{"arch": "mlp_mixer", "model": "sound classifier", "dataset": "acted Russian speech (Dusha)", "train_examples": 26041, "gain_aug_db": 6, "noise_aug": 0.002, "n_mels": 64, "hop_length": 320, "input": "log_mel", "spec_augment": true, "win_length": 512, "targets": ["emotion"], "num_classes": 4, "norm": "rmsnorm", "norm_position": "pre", "activation": "gelu_tanh", "mlp_ratio": 3, "layer_scale_init": 0.1, "parallel_block": false, "inner_norm": false, "moe": "soft", "num_experts": 16, "moe_every": 2, "expert_mlp_ratio": 1, "slots_per_expert": 2, "shared_expert": true, "patch_size": [16, 8], "layers": 12, "width": 160, "loss": "cross_entropy", "residual_init": "scaled_by_depth", "optimizer": "muon", "muon_scale": "match_rms_adamw", "lr": 0.0075, "momentum": 0.95, "nesterov": true, "orthogonalizer": "newton_schulz_5", "adamw_lr_other_params": 0.0022, "grad_clip": 0.5, "ema_decay": 0.999, "sam_rho": 0.05, "steps": 7200, "batch_size": 384, "epochs": 106.2, "lr_schedule": "cosine_restarts", "final_lr_fraction": 0.1, "warmup_steps": 210, "weight_decay": 0.02, "adamw_weight_decay_other_params": 0.05}
Rows from block 7 of a small sound classifier, named by matrix and row number. Rows with one number within an expert belong to one neuron, the router's apart. Each number is 128 + 32 x the weight over its row's rms, rounded and kept within 0 to 255. All counts start at 0.
After each expert's rows are labels from the 100 clips, of 14848, where the router gives the expert most weight on average: "top examples" is what is common among them. Only what is clearly more common there than usual is listed. The data: acted Russian speech (Dusha).
# router: slot weights (model.blocks.7.mlp.router.weight, 32x160, trained with AdamW), inputs 80-159
# up: expert up (model.blocks.7.mlp.up, 16x160x160), inputs 80-159
# down: expert down (model.blocks.7.mlp.down, 16x160x160, transposed), outputs 80-159

# expert 5
router.10 [135 148 142 134 116 148  66  70 155 147 120 160  95 111  97  97 120 126 162 159  65 107 100  65 129 239 122 114 135 157 109 148 157  94 139 130  71 138 163 149 180 112 140 156 174 106  89  97  86 119 117 117 152  59 135 106 117 107 126 162 133 126  99  50  80 137 162 128 102 125  63 129 107 142  71  95 151 103 101 124]
router.11 [128 140 162  97 124 172  99  84 142 130 205 100  69  99 194 138 122 125 180 126 100 184 112 158 168 136 142 156 117 123 138 121 111 113 112 103 144  97  64 158 107  95 104 143 155  91 112 125 132 171 101 173 180 153 146  79 104 169 125 150 141  73 123 170 135 192 178 155 111 116  77 100  95 146 110 110 101 162  53  80]
up.12 [101 171 134 100 119 108 174  87 104 109 130 139 182 122 133 145 132 112 100  89 142 155  81 178  90 105 136 114 131 120  75 155  59 140 113 126 142  77  90 122  91 165 114 162 136  89 128 173 118 137  79 159 102 193 145 162 128 127 180 186 161 154 111 164 159 117 183 120 155 133 130 140 130 120  68 174 113 129 167 120]
down.12 [129 136  80  94 180 147 175 126  84 143 181  97 174 112 124 149 201 180  87  90 109 162  63 159 155 166 137  80 120 161 117 125 134  83 122 112 127 128 144 152 138 153 131  87 124 134 150 134 158 137 153 108 195 130 167 138 147 149 125 100 115 134 172 159 101 134 132 137 138  87 127  78 168 121 127 115 136 152 147  99]
up.13 [103 116 114 174 146 127 146 194  79 117 161 111 158 164 172  81 137 151 105 134 132 137 165 109 102  53 141 133 155 148  98 137  25 148 102 147 105 155 153  73 132  99 139 150 147 109 178  98  71 173 140 112 113 105  73 126 171  74 150 162 153 102 100 131 128  86 142 151 139 157 119  94 160 143 160 103  62  63  93 144]
down.13 [133 159 198 120 111 136 149 186 131 113 150 123  90 139 120 115  80  11 166 157 159 131 145  59 151 161 161  87  92  97 129 103 134 115 145 182 124 136 130 181 136 144 127 134 130 120 131 162 106 130 148 158 171 152  83  48 109  88 145 148  96 158 127  65  60 118 138 117 117 105 123 152 153 127  44 165 116 131 101 112]
up.14 [118 164 152 106 146 140 125 101 134  89 100 132 120 117  91 113  58  98 167 110 109 124  78 101 110 145 192 155 129 133  92 112 158  79 122 154 161 128 137 117 134 179 101 130  67 119 134 166 189 140 186 132 107 136 132 140 118 138 102 102 108 120 140 142 108  88 149 143 161  80 189  76  75 213 127 136 151 113 103 117]
down.14 [129 124 192  91 150  86 132 149 169 123 119 134 172 104 159 125 171 154  87 169  90 133 106 118  57 113 125 103 159 133  45 100 119 202 137  97 110 120  99 111 141 126  87 105 110 146 100 123  98 143 134 117 173 131 106 103 136 136 173 178 113 130 121 132 143 172 140 191  81 132 154 160 164 132 135 112 130  91 132 112]
up.15 [178 154 133 121 117 105 106 109 110 127 151 105  89 167 165 167 124 141 153 148 102 171 131 197 102 120 108 125 185 119 167 118  95 117 158 201  92  90 169 122 100 111  96  51 142 175 105 131 138 149 119 191  93 168 112 141 123 130  72  98 114 152 179 134 142 160 115 139 131 105 138 110  88 156  89 129 157 172 115  81]
down.15 [104 109  70  90 176 124 181 126 108 109 113 134 175 164 101 126 137 150 166 108 142  48 132 215 145 123 136 131 137 151  85  66 108  75 127 144  66 156 139 144 132 149 114 113  93 187 110 183 107  98 127 166 129  64 162 108 114 112 126 123  87 181 167  96 129 125 113 134 165  63 110 133 105 123 122 154 151 109 141  93]
up.16 [176 122 130 111 116  58  59 172 157 111 150 164  45 146 147  91 110 152 115 103 133 118  90 139 116  99  72 147 149 132 138 109  97 121 127 142 114 105 143 114  82  81  57 134 157 112 125 155 146 147  90  78 177 110  80 155 100  93 143 106 128 172 128 138 116 108 121 182 130 125 118 125  93 127 111 110 118 133  90 121]
down.16 [129 142 165 150 129 190 126 152 117 114 147 122 169 127 118 132 110 125 132 185 133  79 122 105 119 121 151 122 122 106 171 135 130 147 125 119  89 114 110 115 122  88 130  92 144 141 165 153 174 123 136 185 195 106  95 117  95 129  91 125 142 138  82 170 102 192 137 156  60 150 108 208 147  80 142 135 126 120 115  98]
top examples: emotion: positive

# expert 6
router.12 [ 38 145  79 160 119 133 163 115 167 123 171 112 120 121 133  95 131 123 152 147 153 148 127 152 173  88 129 153  61 156 113 124 108 187 104 135  79 126 107 119 120  99  59  92 165 132 231 140  98  94  81 160 167 145 109 132 126 110  91 140 163 106  86 171 104 169 148 160  84  94 157  76 201 170 174 151 151 159 123 180]
router.13 [ 74 139  71 144 166 140 154  76 157 112 149 139 158 124  79 118 125 102 163 128  95 112 148 116 175  94 147 140 104 133 141 127 113 147 167 101 104 145 150 133 145 122  66 139 220 114 219 153 106 148 119 132 138 176  85 138 103  93  97 119  96 150 116 136 119 145 184 158 115 133 157 124 176 165 153 156 142 164 166 200]
up.12 [108 108 106 150 137 112 161 117 111 124 148 134 147 186 159  88 121 119 195 146 140 117 179  98  99 164 109 157 130 169 127 163 173 169 196 101 128  79 194 112 162 195 159  52 148 129 117 165 190 152 171 163 152 104 147 150 149 163  94 152 128 113 141  77 100  98 139 182 148 128 149 128 138 108  79 165 146 157  74  98]
down.12 [ 78 135 163 141 155 144 177 140 138 131 168 158 137 104 140 147 158 191 141 137 137 118 147 116 167  66  77 177 144 106 175 127 104 169  90 103 148 159 120 146 176 119  99 138 183 125 107 131 123 167 130 119 124 131  79 138  60 103 151 147 126 158 132 145 136 171 150 119 184 145 107 155 152  85 105  74 102  58 123 150]
up.13 [113 107 149 161 156 188 162 118  99 117 113 117 155 215  92  94 171 111 122 180 142 130 107 122  95  71 135 125 114 102 102  73 130 184 144 123 118 161 125 199 123 137 145 113 169 122  35 204  92 103 150 171 125 129  97 144 103 190 109 125 105 136 126  79 120 104  59 166 137 147 133 120  74 185 111 139 112 132  50 179]
down.13 [ 84 171 114  70 164 135  70 114 172 109 128 120  54 109 158  81 106 103  99 112 115 140 138 169 202 144 122 117  73  73  95 135 117 142 135 126 104 146  89 156 112 106 139 185 108 108 140 102 143 186  98 124 138 112  78 168 122 162 131 124  95 169 135 122 136 109 109  83 135  99 115 105  88 147 168 132 143 180 135 104]
up.14 [128 192  88 159 124 158 160 134 184 162 157 181 142  86 114 176  99  47 132 131 189 166  80 100 179 147 148 121 137 151  99 119 178 105 196 145  96 152  87 143 115 173  97 150 152 130 153 152 137 150  80 127 121 136 127 149 110 122 148 161 133 124 111 140 128 123  84 123 147 133 131 113 126 161 117 132 144  69 130  56]
down.14 [ 80 103 133 140 101  96 133 192 127 120 162  96 141 121 158  66 111 136 123 134 199 114 153 113 150 158 128  81 108 157 178 119 113  78 143  53  87  67 154  54 119 126 152 135  90 103 141  98  97 125 121 193 117 124 116  92 122 143 147  99 112 162 123 145 129 120 141 183 104 149 170 213 123  83 203 109 171 140 128  78]
up.15 [131 145 164 142  96 157 150  65 132 136 147 121  95 139 161 124 126 130 161 103 105 112 209 115  97 138 145 121  72 147 129 168 141 139 142 130 129 177 119 132 133 164 158  81 105 147 126 114 128  73 187 124 155 111 120 164 151 131 121 102  61 163 142 137 121 175 160  97  92 120 144 115 123 136  60 166  75 161 149  75]
down.15 [ 98 179 166 130  93 144 117 123 102 112 125 112 141 141 158 115 100 190  57 171 131 179 133 139  86 152 169  69  93 122 127  95 154 122 147 177 171 140 147  85 131 128 116  90 117  74  86 142  97 115 101  92 107 165 102  66 106 111 125  97 121 116 133 134  96  97 131 119 176 174  96 104  97 138 123  41 147  98 159 167]
up.16 [163 165 119 141 110 158 180 138 126 125 159  75 136 107 165 133 144 115 147 137 140 166 167 180 116 118 128 129 144  93  95 205 107 126  84 103  94 127 143  88 105  98  95 170 101 160 139 164 150 125 152 163  56  89 192 111  87 159 137  74 176  69  91 168  89  82  65 125 151 157 133 181 184 142 107 139 109 109  84 153]
down.16 [155  69 125 114 158 169 133  83 146 159 157 169  87  91 124  94 162 164 123 138  67 163 121 164 121  48 146 132 145 132 208 118 120 129 157 120 103  83  47 135 169  85 126 147 169 109 130 128 134 194 114 144 113 141 129 172 128 144 137  91  86 152 161 126  59 110 146 102 125 156 199 123 160 148 167 150 106 150 156 109]
top examples: emotion: angry

# expert 11
router.22 [108 134 128 174 162 153 130 108 101 164  63 163 149  82 113  75  93 109 159 154 134 134 136  96 170 148 175  98  97 135  92 152  72  90  97 113 110  75 104 166 159 127 185 133 158  62 185 141 138 132  80 164 177 153 139  99 156 160 140 106 145 117 141 121 109 165 172 103 133 161 117 180 101  99  53 144 107 139 102 132]
router.23 [100  78 139 132 160 134 110 140 119 151 138 105  84 139 173 145 136 137 158 127 108 194  98 159 176 117 127 114 100 128  97 139 123 132 128 105 140  83  72 186  99 125 156 165 120 119 177 122 128 198  86 156 157 130 148 145 166 128  83 141  91  73 187 148 106 182 185 120 154 144 165 152 131 123 161 124 131 129 147 149]
up.12 [ 66 159 160 193 160 136 121 136 111 149 175 129 126  72 138 155 159 151 116 143 157 134 133 212 145  76  62  87 119 142 126 139 111 149  95 180 144 130  92 122 101  93 157 128 125 172 151 109  97 149 139  91 114 125 128 156 169 113 110 106 131 146 156 175 141 122 142 184  78  83 115 126 134 124 122 128 191  95 131 108]
down.12 [150 100 101 142 129 140 166  87  92 133  86 167  72 154 162 135 141  93 210 128  94 142  74 112 127 168 116  89 148 140 105 113  98  99 171  75 150 176  96 132 150  83 145 117 125 130 158 158 137 144 107 143  61 149 120  99  86 132 145 168 145  92 158 138  96 102 162 125 180 160 113 160  53 143 151 128 120 121 131 120]
up.13 [ 98  76 123 133  69 118 156 132 117 115  59  71 132 118 134 123 150 143 191  96 138 142 141 112  97 128 112 158 167 112 172  99 127 138 125 150 157 146 141  82 182 154 136  66 111 102 137 127 135  84  90  63  57 109 190 114 120 170 145  91  89 178 145 141 104 163 155 136 108 147 156 139 159 150  97 117 132 103 118 150]
down.13 [103 146  95 131  66 148  87 110 113  85 166 172  91 114 116  78 174 145 156 152 115  84 144 119  74 108 133 150 107  45  98 113 111 108 113 157 152 124 145 135 119 143 165 139 132 125 186  73 133 153 134  85 160 148 114  94 141 142 184 171 127 138 121  81 128 117 109  98 174  85 138 164  64 119 122 139 131 128 146 132]
up.14 [113  68 177 139 205 131 128 171  79 126 148 138 164 163  74 147 156  59  60 151 172 125 123  91 139 117 127 108 150 102 152 124 136  83 194  75 142 118 151 102 101  60 102 148 105 132 149 135 119 176 125  85  81 102 126 149 134 138  66  71 134  81  95 117  87 124 152 205 145 149 119 161 108 146 117 145 174 147 139  74]
down.14 [128 167 157  85  91 125 149 116 112 113 135 148 149  35  63 172 163 136 102 108 113 136 113 137 123  96 147 139 166  82 111 101 104 147 110  96  49 135  62 121 100 119 177 109 130 116 190 114 171 127 161 145 162 121 170  85 116 131 130 100 108 146  99  56 147  99 179 145 134  95 136 148  92 159  99 103 162 140 137 168]
up.15 [142 176 167 113 109  82 122 110 174 123 110 104 129 135 194 186 130 102 140  53 145 188 157 141 163 147 151 159 181 160 107 102 104 118 145 147 129 128 173 127 155 174 133 112 113 144 151 140 178 170 112 131 128 122 109  89 189 154 196  86  76 148 114 133 164 102 171  71  92 175 176  83 173 116  74 134 147 121 115 156]
down.15 [ 69 134  56  74 136 106 120 151 161 109 109 149  96 155  74 145 148  78 151 139 126 160  87 149 105 120 105 148  93 104 116 140 156  87 122 149 135  99 151 109 136 154 209 150 110  88  67 114 121 130 125 172 180 153 109 171 118 103 129 138 204 129 169 120  97 108  80 140 146 123 132  95 162 130  85 106  96 142 116 200]
up.16 [114 106 163 111 123  98 206 119 165 153 101 143 117 109 164  88 151 157 165 115 106  81 120 138 124 154 210 127 179  81 145 115 109 109 201 139 170 131 172 103 154 189  93 123  92 121 125 109 137 133 168 131 115 142 159 139 134 135 103 121 144 119 127 105  77 131 156 151 170 146 172 105 157 136  66 113 117 127 178 104]
down.16 [112 175 144  89 130  63  40 156 122 106 115 158  93  73 127 103 141 133 140  89  92 115 209 123 143 126 131 142 126 153  34 143 120 110 104 153  84 134 100  76 132 137 114 164 136 139 136 120 115 104 148  77 181 119 110  86 191 127 116 118 138 160  90  67 135 104 135 120 197  62 165  88 131 140 130  79 145 121  57  86]
top examples: emotion: positive

# expert 0
router.0 [ 97 115 116  91 139  76  96 130  84 205 154 160 164 182 102 162 134  97 130 126 111 167 166 145 134 184 120 115 153 123 156 174 109 138 149 116 121 124 104 153 165 108 140 150 117  66 181 160 136 139  99 119 142  86  96  69 108 199 122 152 174 158 144  65  80 148 198 173 118 163 140  97  88 106  50  91 126 151 173 158]
router.1 [ 93  76 117 112 104 113 111 156 121 173 189 120 157 193 131  89  99  92 168 148 128 159 185 160 176 188  90 167  99 149 183 156 110 161 154 156 124 144  88 138 138 121 160 154 165 111 126 154  98 114 149 157 206 114 149 136 102 175 107 148 121 152 183  90 148 164 191 178 177 130 196 106 110 140 117 103 118 141 178 162]
up.12 [136  86 103 154  52 194  59 123 158 136  54  91  71 183 152  69 130 145  80 163 202 115 164 139  96 141  98 167 153  99 148  95 104  90 109 121 109 180  98 107 132  75 178 131 158 119  89 142 147 117  86 136 148  99 104 124 102 185  84 161  97  68 147 172 160 111  81 124 196 169 110 106 124 109 147 129 115 142 162 126]
down.12 [103  98 113 123 115 124  97 178  92 168 156  89 150 105 174 151 158  88 164 114 144 107 146 133  81 122 141  66 170 120 131 159 107 111 169 173 177 161 143 101 145  92 130 171 102 132 103 105 108  54 142 122 144  84 141  96 149 160 172 149 144 139 106 118 102  77 116 152 100 142 187 138  84 163 122 157 109 126  38 155]
up.13 [110 205 142 140 150  96 136 112 121 176 114 151 131 135  88 136 152 136 149 146 122 128 155  80 109 155  82 139 154 152 104 106 135 168 128 165  96  61  68 122  76  89 122 147  97 115 134 107 105 133 129 114 122 165  63 126 142 103 176  64  91 126 154 129 118 121 117 170  86 123  84 103 165  97  91 115 131 107 160 152]
down.13 [186  89 129 156  92  89 105 110  78 146 171 142  72 112 148 174  95 104 153 108 134 131  88  74 118 115 177  97 129  61 108 108 123 138 152 156 117 170 103 115 158 137 131 181 138 119 125  95 122 107 115  75 132  95 145 119 170  77 113 162 126 134 146 129 127 132  77 150 152 111 134 103 101 108 112 125 126  82 104  90]
up.14 [ 73 105  81 111 143 118 128 132 111 111 177 181 130 174 173  75 174 111 152 138 144 170 149 149 134  98 104 110 119 138 124 100 166  94 197 113 160 139  73 169  64 156  74  87 130 108 163 182  63 140 111 146  90 150 134 132 177 152 124 107 148  91 175 150 151 101 123 111 107  47 143 141 122 110 150 137  71 126 131 197]
down.14 [192 170  69 147 145 139 152 147 127  71  91 131  77 118 128 150  89 154 169 123 183 157 115 133  90 125 160 136 161 122 153 154 181 169 112 157  92  79 149 137 126 178 103 129  77 100 149  74 120 117 138 167  60 136 114 121 144 101 150  51 145 135 121 125 152 124 134  80 116 113 133 124 163 137 147 116 178 190  86 163]
up.15 [138 162  91 146 162 110 152 183 128  90  41 184 124 156 187 138 149 146 162 138 114 117 118 114 120 122 100 107  82  89 104 137 175 158 176 139 160  99 134 177  91  96 125 140  75 167 102 170 143 113 161 143 104 103 131 145 170 146 121 199  89 163  93  96 101 117 107 124  72 139 168  95 165  72  97 110 116 222  70 135]
down.15 [106 121 102 117  87 152 116 168  90 108 148  94  92 131 127 115 159 125 184 155  93 123 102 116 159 131 131 125 118  90 107 122 136 146 109 163 103 110 198 114 129 185  84 138 143  95 119 125 112 118 133 166 178 211 172 139 164 118 192  94 129 103 150 126 177 192 100 171 126 125 143 127  68 143 171  96 120 139 117 165]
up.16 [ 99 137 184 160 136  79 106 146 116  92 104 141 145 131 121 213 161 114 145 155 107  51 175 146  99 135  86  90 146 100 158 109 168 130 150 147 161  86 154 137 114  89 134 160 139  93 136  78 112 126 143 104 139 118 141 155 153 128 100  93 109 125 126  87  91 130 142 116  84  88 117  62 144  49 130 102 107 124 109 169]
down.16 [133 136 137  88  71 148 119 138 107 149 115  91 128 109  98 119 163 106 130 136 130 127 120 117 153 152 142  69 172  55 148 123 110 113 153 101  85 144 100 147  55 156 124 101 120  99 106 119  75 133 125 101 165 180 105 162 102  82  98 133 140 182 181 115 134 114 172 136 158 183 110 167 130  97  64  87 150 154 122 180]
top examples: emotion: angry

# expert 12
router.24 [ 63 141 146 128  60 140 161 141 106 114  66 139  64  73 123  98 132 119 152 154 137 123 172 170  84 153 127 130  82  86 123 137 131 122 125 151 131 127 117 162  94  81 181 129 138 101 115 192 160 120 166 126 148 142 171 153 143 136  95 129 125 167 162 148 145 161 169  75 142  89  90 101 132 128 113  72 107  89 161  78]
router.25 [ 39 117 174 144  31 180 122 128 153 116 114 137 102  83 119  83 135 139 147 147 110 121 160 172  73 164 123 124 185  89 135 147 109 129 134 156 150 127 150 143 108 111 176  92 131 122 125 148 165 124 151 108 156 126 154 115 135 120  64  93 123 155 196 103 171 107 180  99 146  96 122 116 150 103 121 147 117 127 163 121]
up.12 [136 107 184 122 149 104 137  97 117 149  86 129  91  82 177  92  79 163 158  95 112 149 116 181 148 183 138  95 165 107 133 130 145 111  92  98 104  59 186 167 158  88 129 157 113  56 111 147  96 130 166 169  86 156 126 125 120 135 135 140 153 104 115 136 156 161  98 158 128 101  72 165 151 130 138 169 152 124  91 118]
down.12 [130 153 133 142 110  74 178 139 112 188 126 128 125 193 110 115 153 181 108 123 145 165  87 125 108 198 131 104  66 128 167 198 188  80 166 165 149 174  84 153  98 144 130 122 155  92 110 141 145 143  41 111 104 109 121 123 131 115  28 113 159 110 136 119 141 143 129 120 121 139  99 119 114 136  91 117 132 140 172 152]
up.13 [156 103 123  60 168 133 122 106 125 133 186 128 133 124 107  96 131 117 118 137  91  89 157 154  87 166 139 120  96  75  98 151 127 132 152 155 193 100  44 120 110 159 138 123 170 126 189 135 129 176 114 112 138  86 103 127 139 189 147 139 192 141 102 129  84  69 103 154 127  84 104  68 141 137 127 154 148 138  45 137]
down.13 [181 121 124 176  97  97 117  70 196 165 173 149 153 185 156  98 168  99 101 160 107 107 133 135 119 134 161 169 196 125 160 197 126 110  97 153 138 157 131 107 156  69  95 148 137 124 103 165  85 159 145 134 149  99 136 125 117  98 176 117 179  89 159 133 175 109 152  90  90 115 100  83 166 122 111  80 144 114  73 138]
up.14 [146 113  94 118  67 152 129  83 190  82 168 143 171  73 176 117  96 120 107 127 151 111  89  98 101 130 107 113 183 136 119 149 108 145 163 166 127 151 153 109 146 108 135  96  34 156 111 103 157 110 135  99  73  71 137 164 133 156 160 108 102 141 182 170 173  73 170 169 124 139 143 112 146 169 168 159 109 158 112 162]
down.14 [152 157 161 115 107 186 191 136 114 158  89 215 109 129 177 168 137 105 170 161 112 120 113 194 151  94 176 118 111 122  88 142 136  49 104 187 129 129 156 135 113 153 100 126 102  67 139 111  96  91 149 108 102 152 180 123 160 107 147  99 145  98 130 183 133 138  79 118 107 105 121 125 132  97 111 139  96 107 101 168]
up.15 [123 121 168  90  78 154 150 139 115 146 173 153  95  78  98  99 172 125 105 141 117 146 147 143  73  74 125 128 146 122 114 123 114 174 124  91 122 188 115 160 153 113 127 122 164  52 130 136  92 129  42  87 206 142 165  74 175 102 193 128 119 171 156 124 127 136 156 190 119 153 113 144 141 136  43 107 126 133 116 156]
down.15 [151 131 137 109 174  98 107 111 109 117 118 121 153  72 107 134 188 144 147 101 112 145  66  84 145 100 198 173  89  69 193 174  73 144 153 139 106 154 152  84 191 121 118  88 103 125  86 206 164 173 101 129 161 143  61 151  95 111 151 169 142 157  79 121 146  78 150 212  98 135  75 124 158  98 175  89 149 104 105 113]
up.16 [133 129 156  70 154 191 161 149 102 126 136 193 107 118 145 139 142 107 157 126 125 131 112 124  82 122  88 125 100 136  90 139  91 121 107 125 126 170 126 125  79 150 126 202 121 114 186 118 116 190 151 126  69 113 118 167 130 177 101 150 107 192  80 118 128 151 110 127 112 131 106 142 151  86 142 147  68 196 113 145]
down.16 [ 96 122 123 112 100 161  96  53 119 166 177  92 102 140 121 149  88 164 160 115  76 150 177 100  99  94 173 136 132 136 157  81 133  98 128 154  88 168 117 173 185  87 114 162 100 179 111 151 165  83 144 151 130 144 174 143 120  78 109 114 184 115 172  82  95 110  93  88 143 153 143 112 185 131 102 172  82 179 125 108]
top examples: emotion: angry

# expert 8
router.16 [ 70 149 125 157 106 114 112  61 173 138 107  96 133 128 119 112 131 176 110 123  93  77 102 127 161 136 169 109 120  95  98 141  95 206 108  72  59 131 172 156 129 111  53 135 197 118 176 118 177 112 120 123 105 109 124  97 164  94  83 134 134 112  68 118 103 113 127 117  94 190 108 165 194  83 129 170 176 108 115 107]
router.17 [ 99 222 149 121 134 111 144  67 137 128  77 164 164 124  75 146 159 132 118 119 113  81 100 128 140 116 165 141 160  84 124 149  91 192 121  77  39 149 114 139 166  94 122 116 155  93 144 105 169  84 116 156 143 110  92  97 121 121 118 127 153 126  78 134 137 106 125 168 110 156  80 136 170  96  71 175 135  97 138 125]
up.12 [145 160 142 112 165 120  69 120  91 110  74 180 146 103  70 130 192  49 128 121 133 133 143 107 141 120 160 130 157 135 181 104 135 135 107 116 149 137 144 138  72 155 135 144 136  98  99 102 115 161  35  39 154 126  86 120 114 150 126 129 170 117 110 113 106 136 201 163 166  93  69 107  87 101 164 132 124  76 137 110]
down.12 [105 140  68 174 114 143 109 150 180  92 154 125 146  93 148  88 127  94 194 151 130 165 130  91 125 136 125 173 186 136 105 138 129 142 135  46 117 119 152 125 233 136  88 181  89 118 117 108 138 149 165 127 162 139  86 185 156 130 158 124 166 154 144 138 165 159 123 147 123 137 160 114 111 152 135 131  95 113 102 108]
up.13 [124 123 111 101 197 152 172 128 154 157 113 153  65 217 109 112  92 104 171 152 105 113 169 104 131 140 130 127 142 112 109 124 130 125 110 129  91 107 168 144 136 133  57 155 152 118 139 100  63  86  47  79 167  95 115 153  94 119 102 102 127 145 162  95 123 118 126 171 143 164 204 100 135 159 135 110 111 149 102 111]
down.13 [136 167 158 102 169 128 142 193 161 125 164 132 145 123  91 110 150 146 122 135 113 157 137 139 118 136  84  98 134 117 165 147 127 136 143 119 148 168 156 104 186 155  99 184 124  89 158 127 157 125 119 115 137 239  85 124 195 109 147 102 162 110 124 146 196 107 121 153  82 128 139  82 134 152  81 102 160  94 119 204]
up.14 [ 87 188  81 192 155 159  89 149 137 157  46 146  54 109 148 110 185 118  92 140 145 179 139 175 121 148 133 107 168 136 167 155  87 106  78 162  93 162 105 140 126 138 152 158 149 165 127 153 149 153  85 154  76 138 150  58 100 160 120 194 122 153 175 182 126 113 129 112 100 110 142  97 139 185 126 152 174 112 122 158]
down.14 [142  90  98 144  90  93 137 154 120 164 139  99  76 108 146 139 182 136 110 154 141 169 190 127 156  96 149 149  81 120  96 129 114  83 141 138  83  70 121  84 227 102 133  68 151 142 164 121 113 170  90  81  89 142 110 120 215  92 106 105  99 115 159 172 141 109 148 131 157 106 131 144 129 147 133 140  95 174 168 117]
up.15 [130 140 159 106 132  67 121 117 136 134 178 114 112 148 123 152 101 133 113 140 124 111 178 159 165 107 155 158 107 146 137 147  96 166 139 140 202 132 164 114 177 137 122  56 191 123 114 137 144 129 123 128 140  79 120 125 158 140 118  59  95 170 124 146  78  90 171 105 162  49  91 140 197 153 115  63 125 126  96 179]
down.15 [102 135 132  92  92 135 147 176 108 141 147 126 109 148 133 126 125 105 144 158 182 125  96 108 142 201 182  68 107 131 130 103 134 116 123 156 105 139 185 126 171  95 114  99 146 141 165  95 108 146 203  53 109  88 131 130 101 191 119 110 147  87 164 139 148 172 101 123 104  95  84 126  84 176 105 128 173  97  84 125]
up.16 [119 109 103 147  69 123 165 182  81 103 183  81 115 167 125 110 179 114 133 114 208 152 126  78  55 188 114 167 136  88 137 133  71 162 160 140 101 126 130 138 135 143 101  78  92 118 150 178 132 134 116 119 128 100 175 146 118 174  72 171 130 164 200 126 139 162  83 168 166 153 151 157  86 115 135 123 102  85 104 110]
down.16 [112 133 142 158 171 111 148 154 159  99 159 124 106 109  59  94  60 110 184 131 137 127 166 113 139  80 112 162 125 128 127 164 127 148 131 161 132 179 138 137 165  97  88 104 106  88 137 124 137 131 114 157  71 163 183  94 131 111 120 165 121 151 122 131  83 104 108 146 149 123 179  84  79 110 135  94 136 145 192 117]
top examples: emotion: sad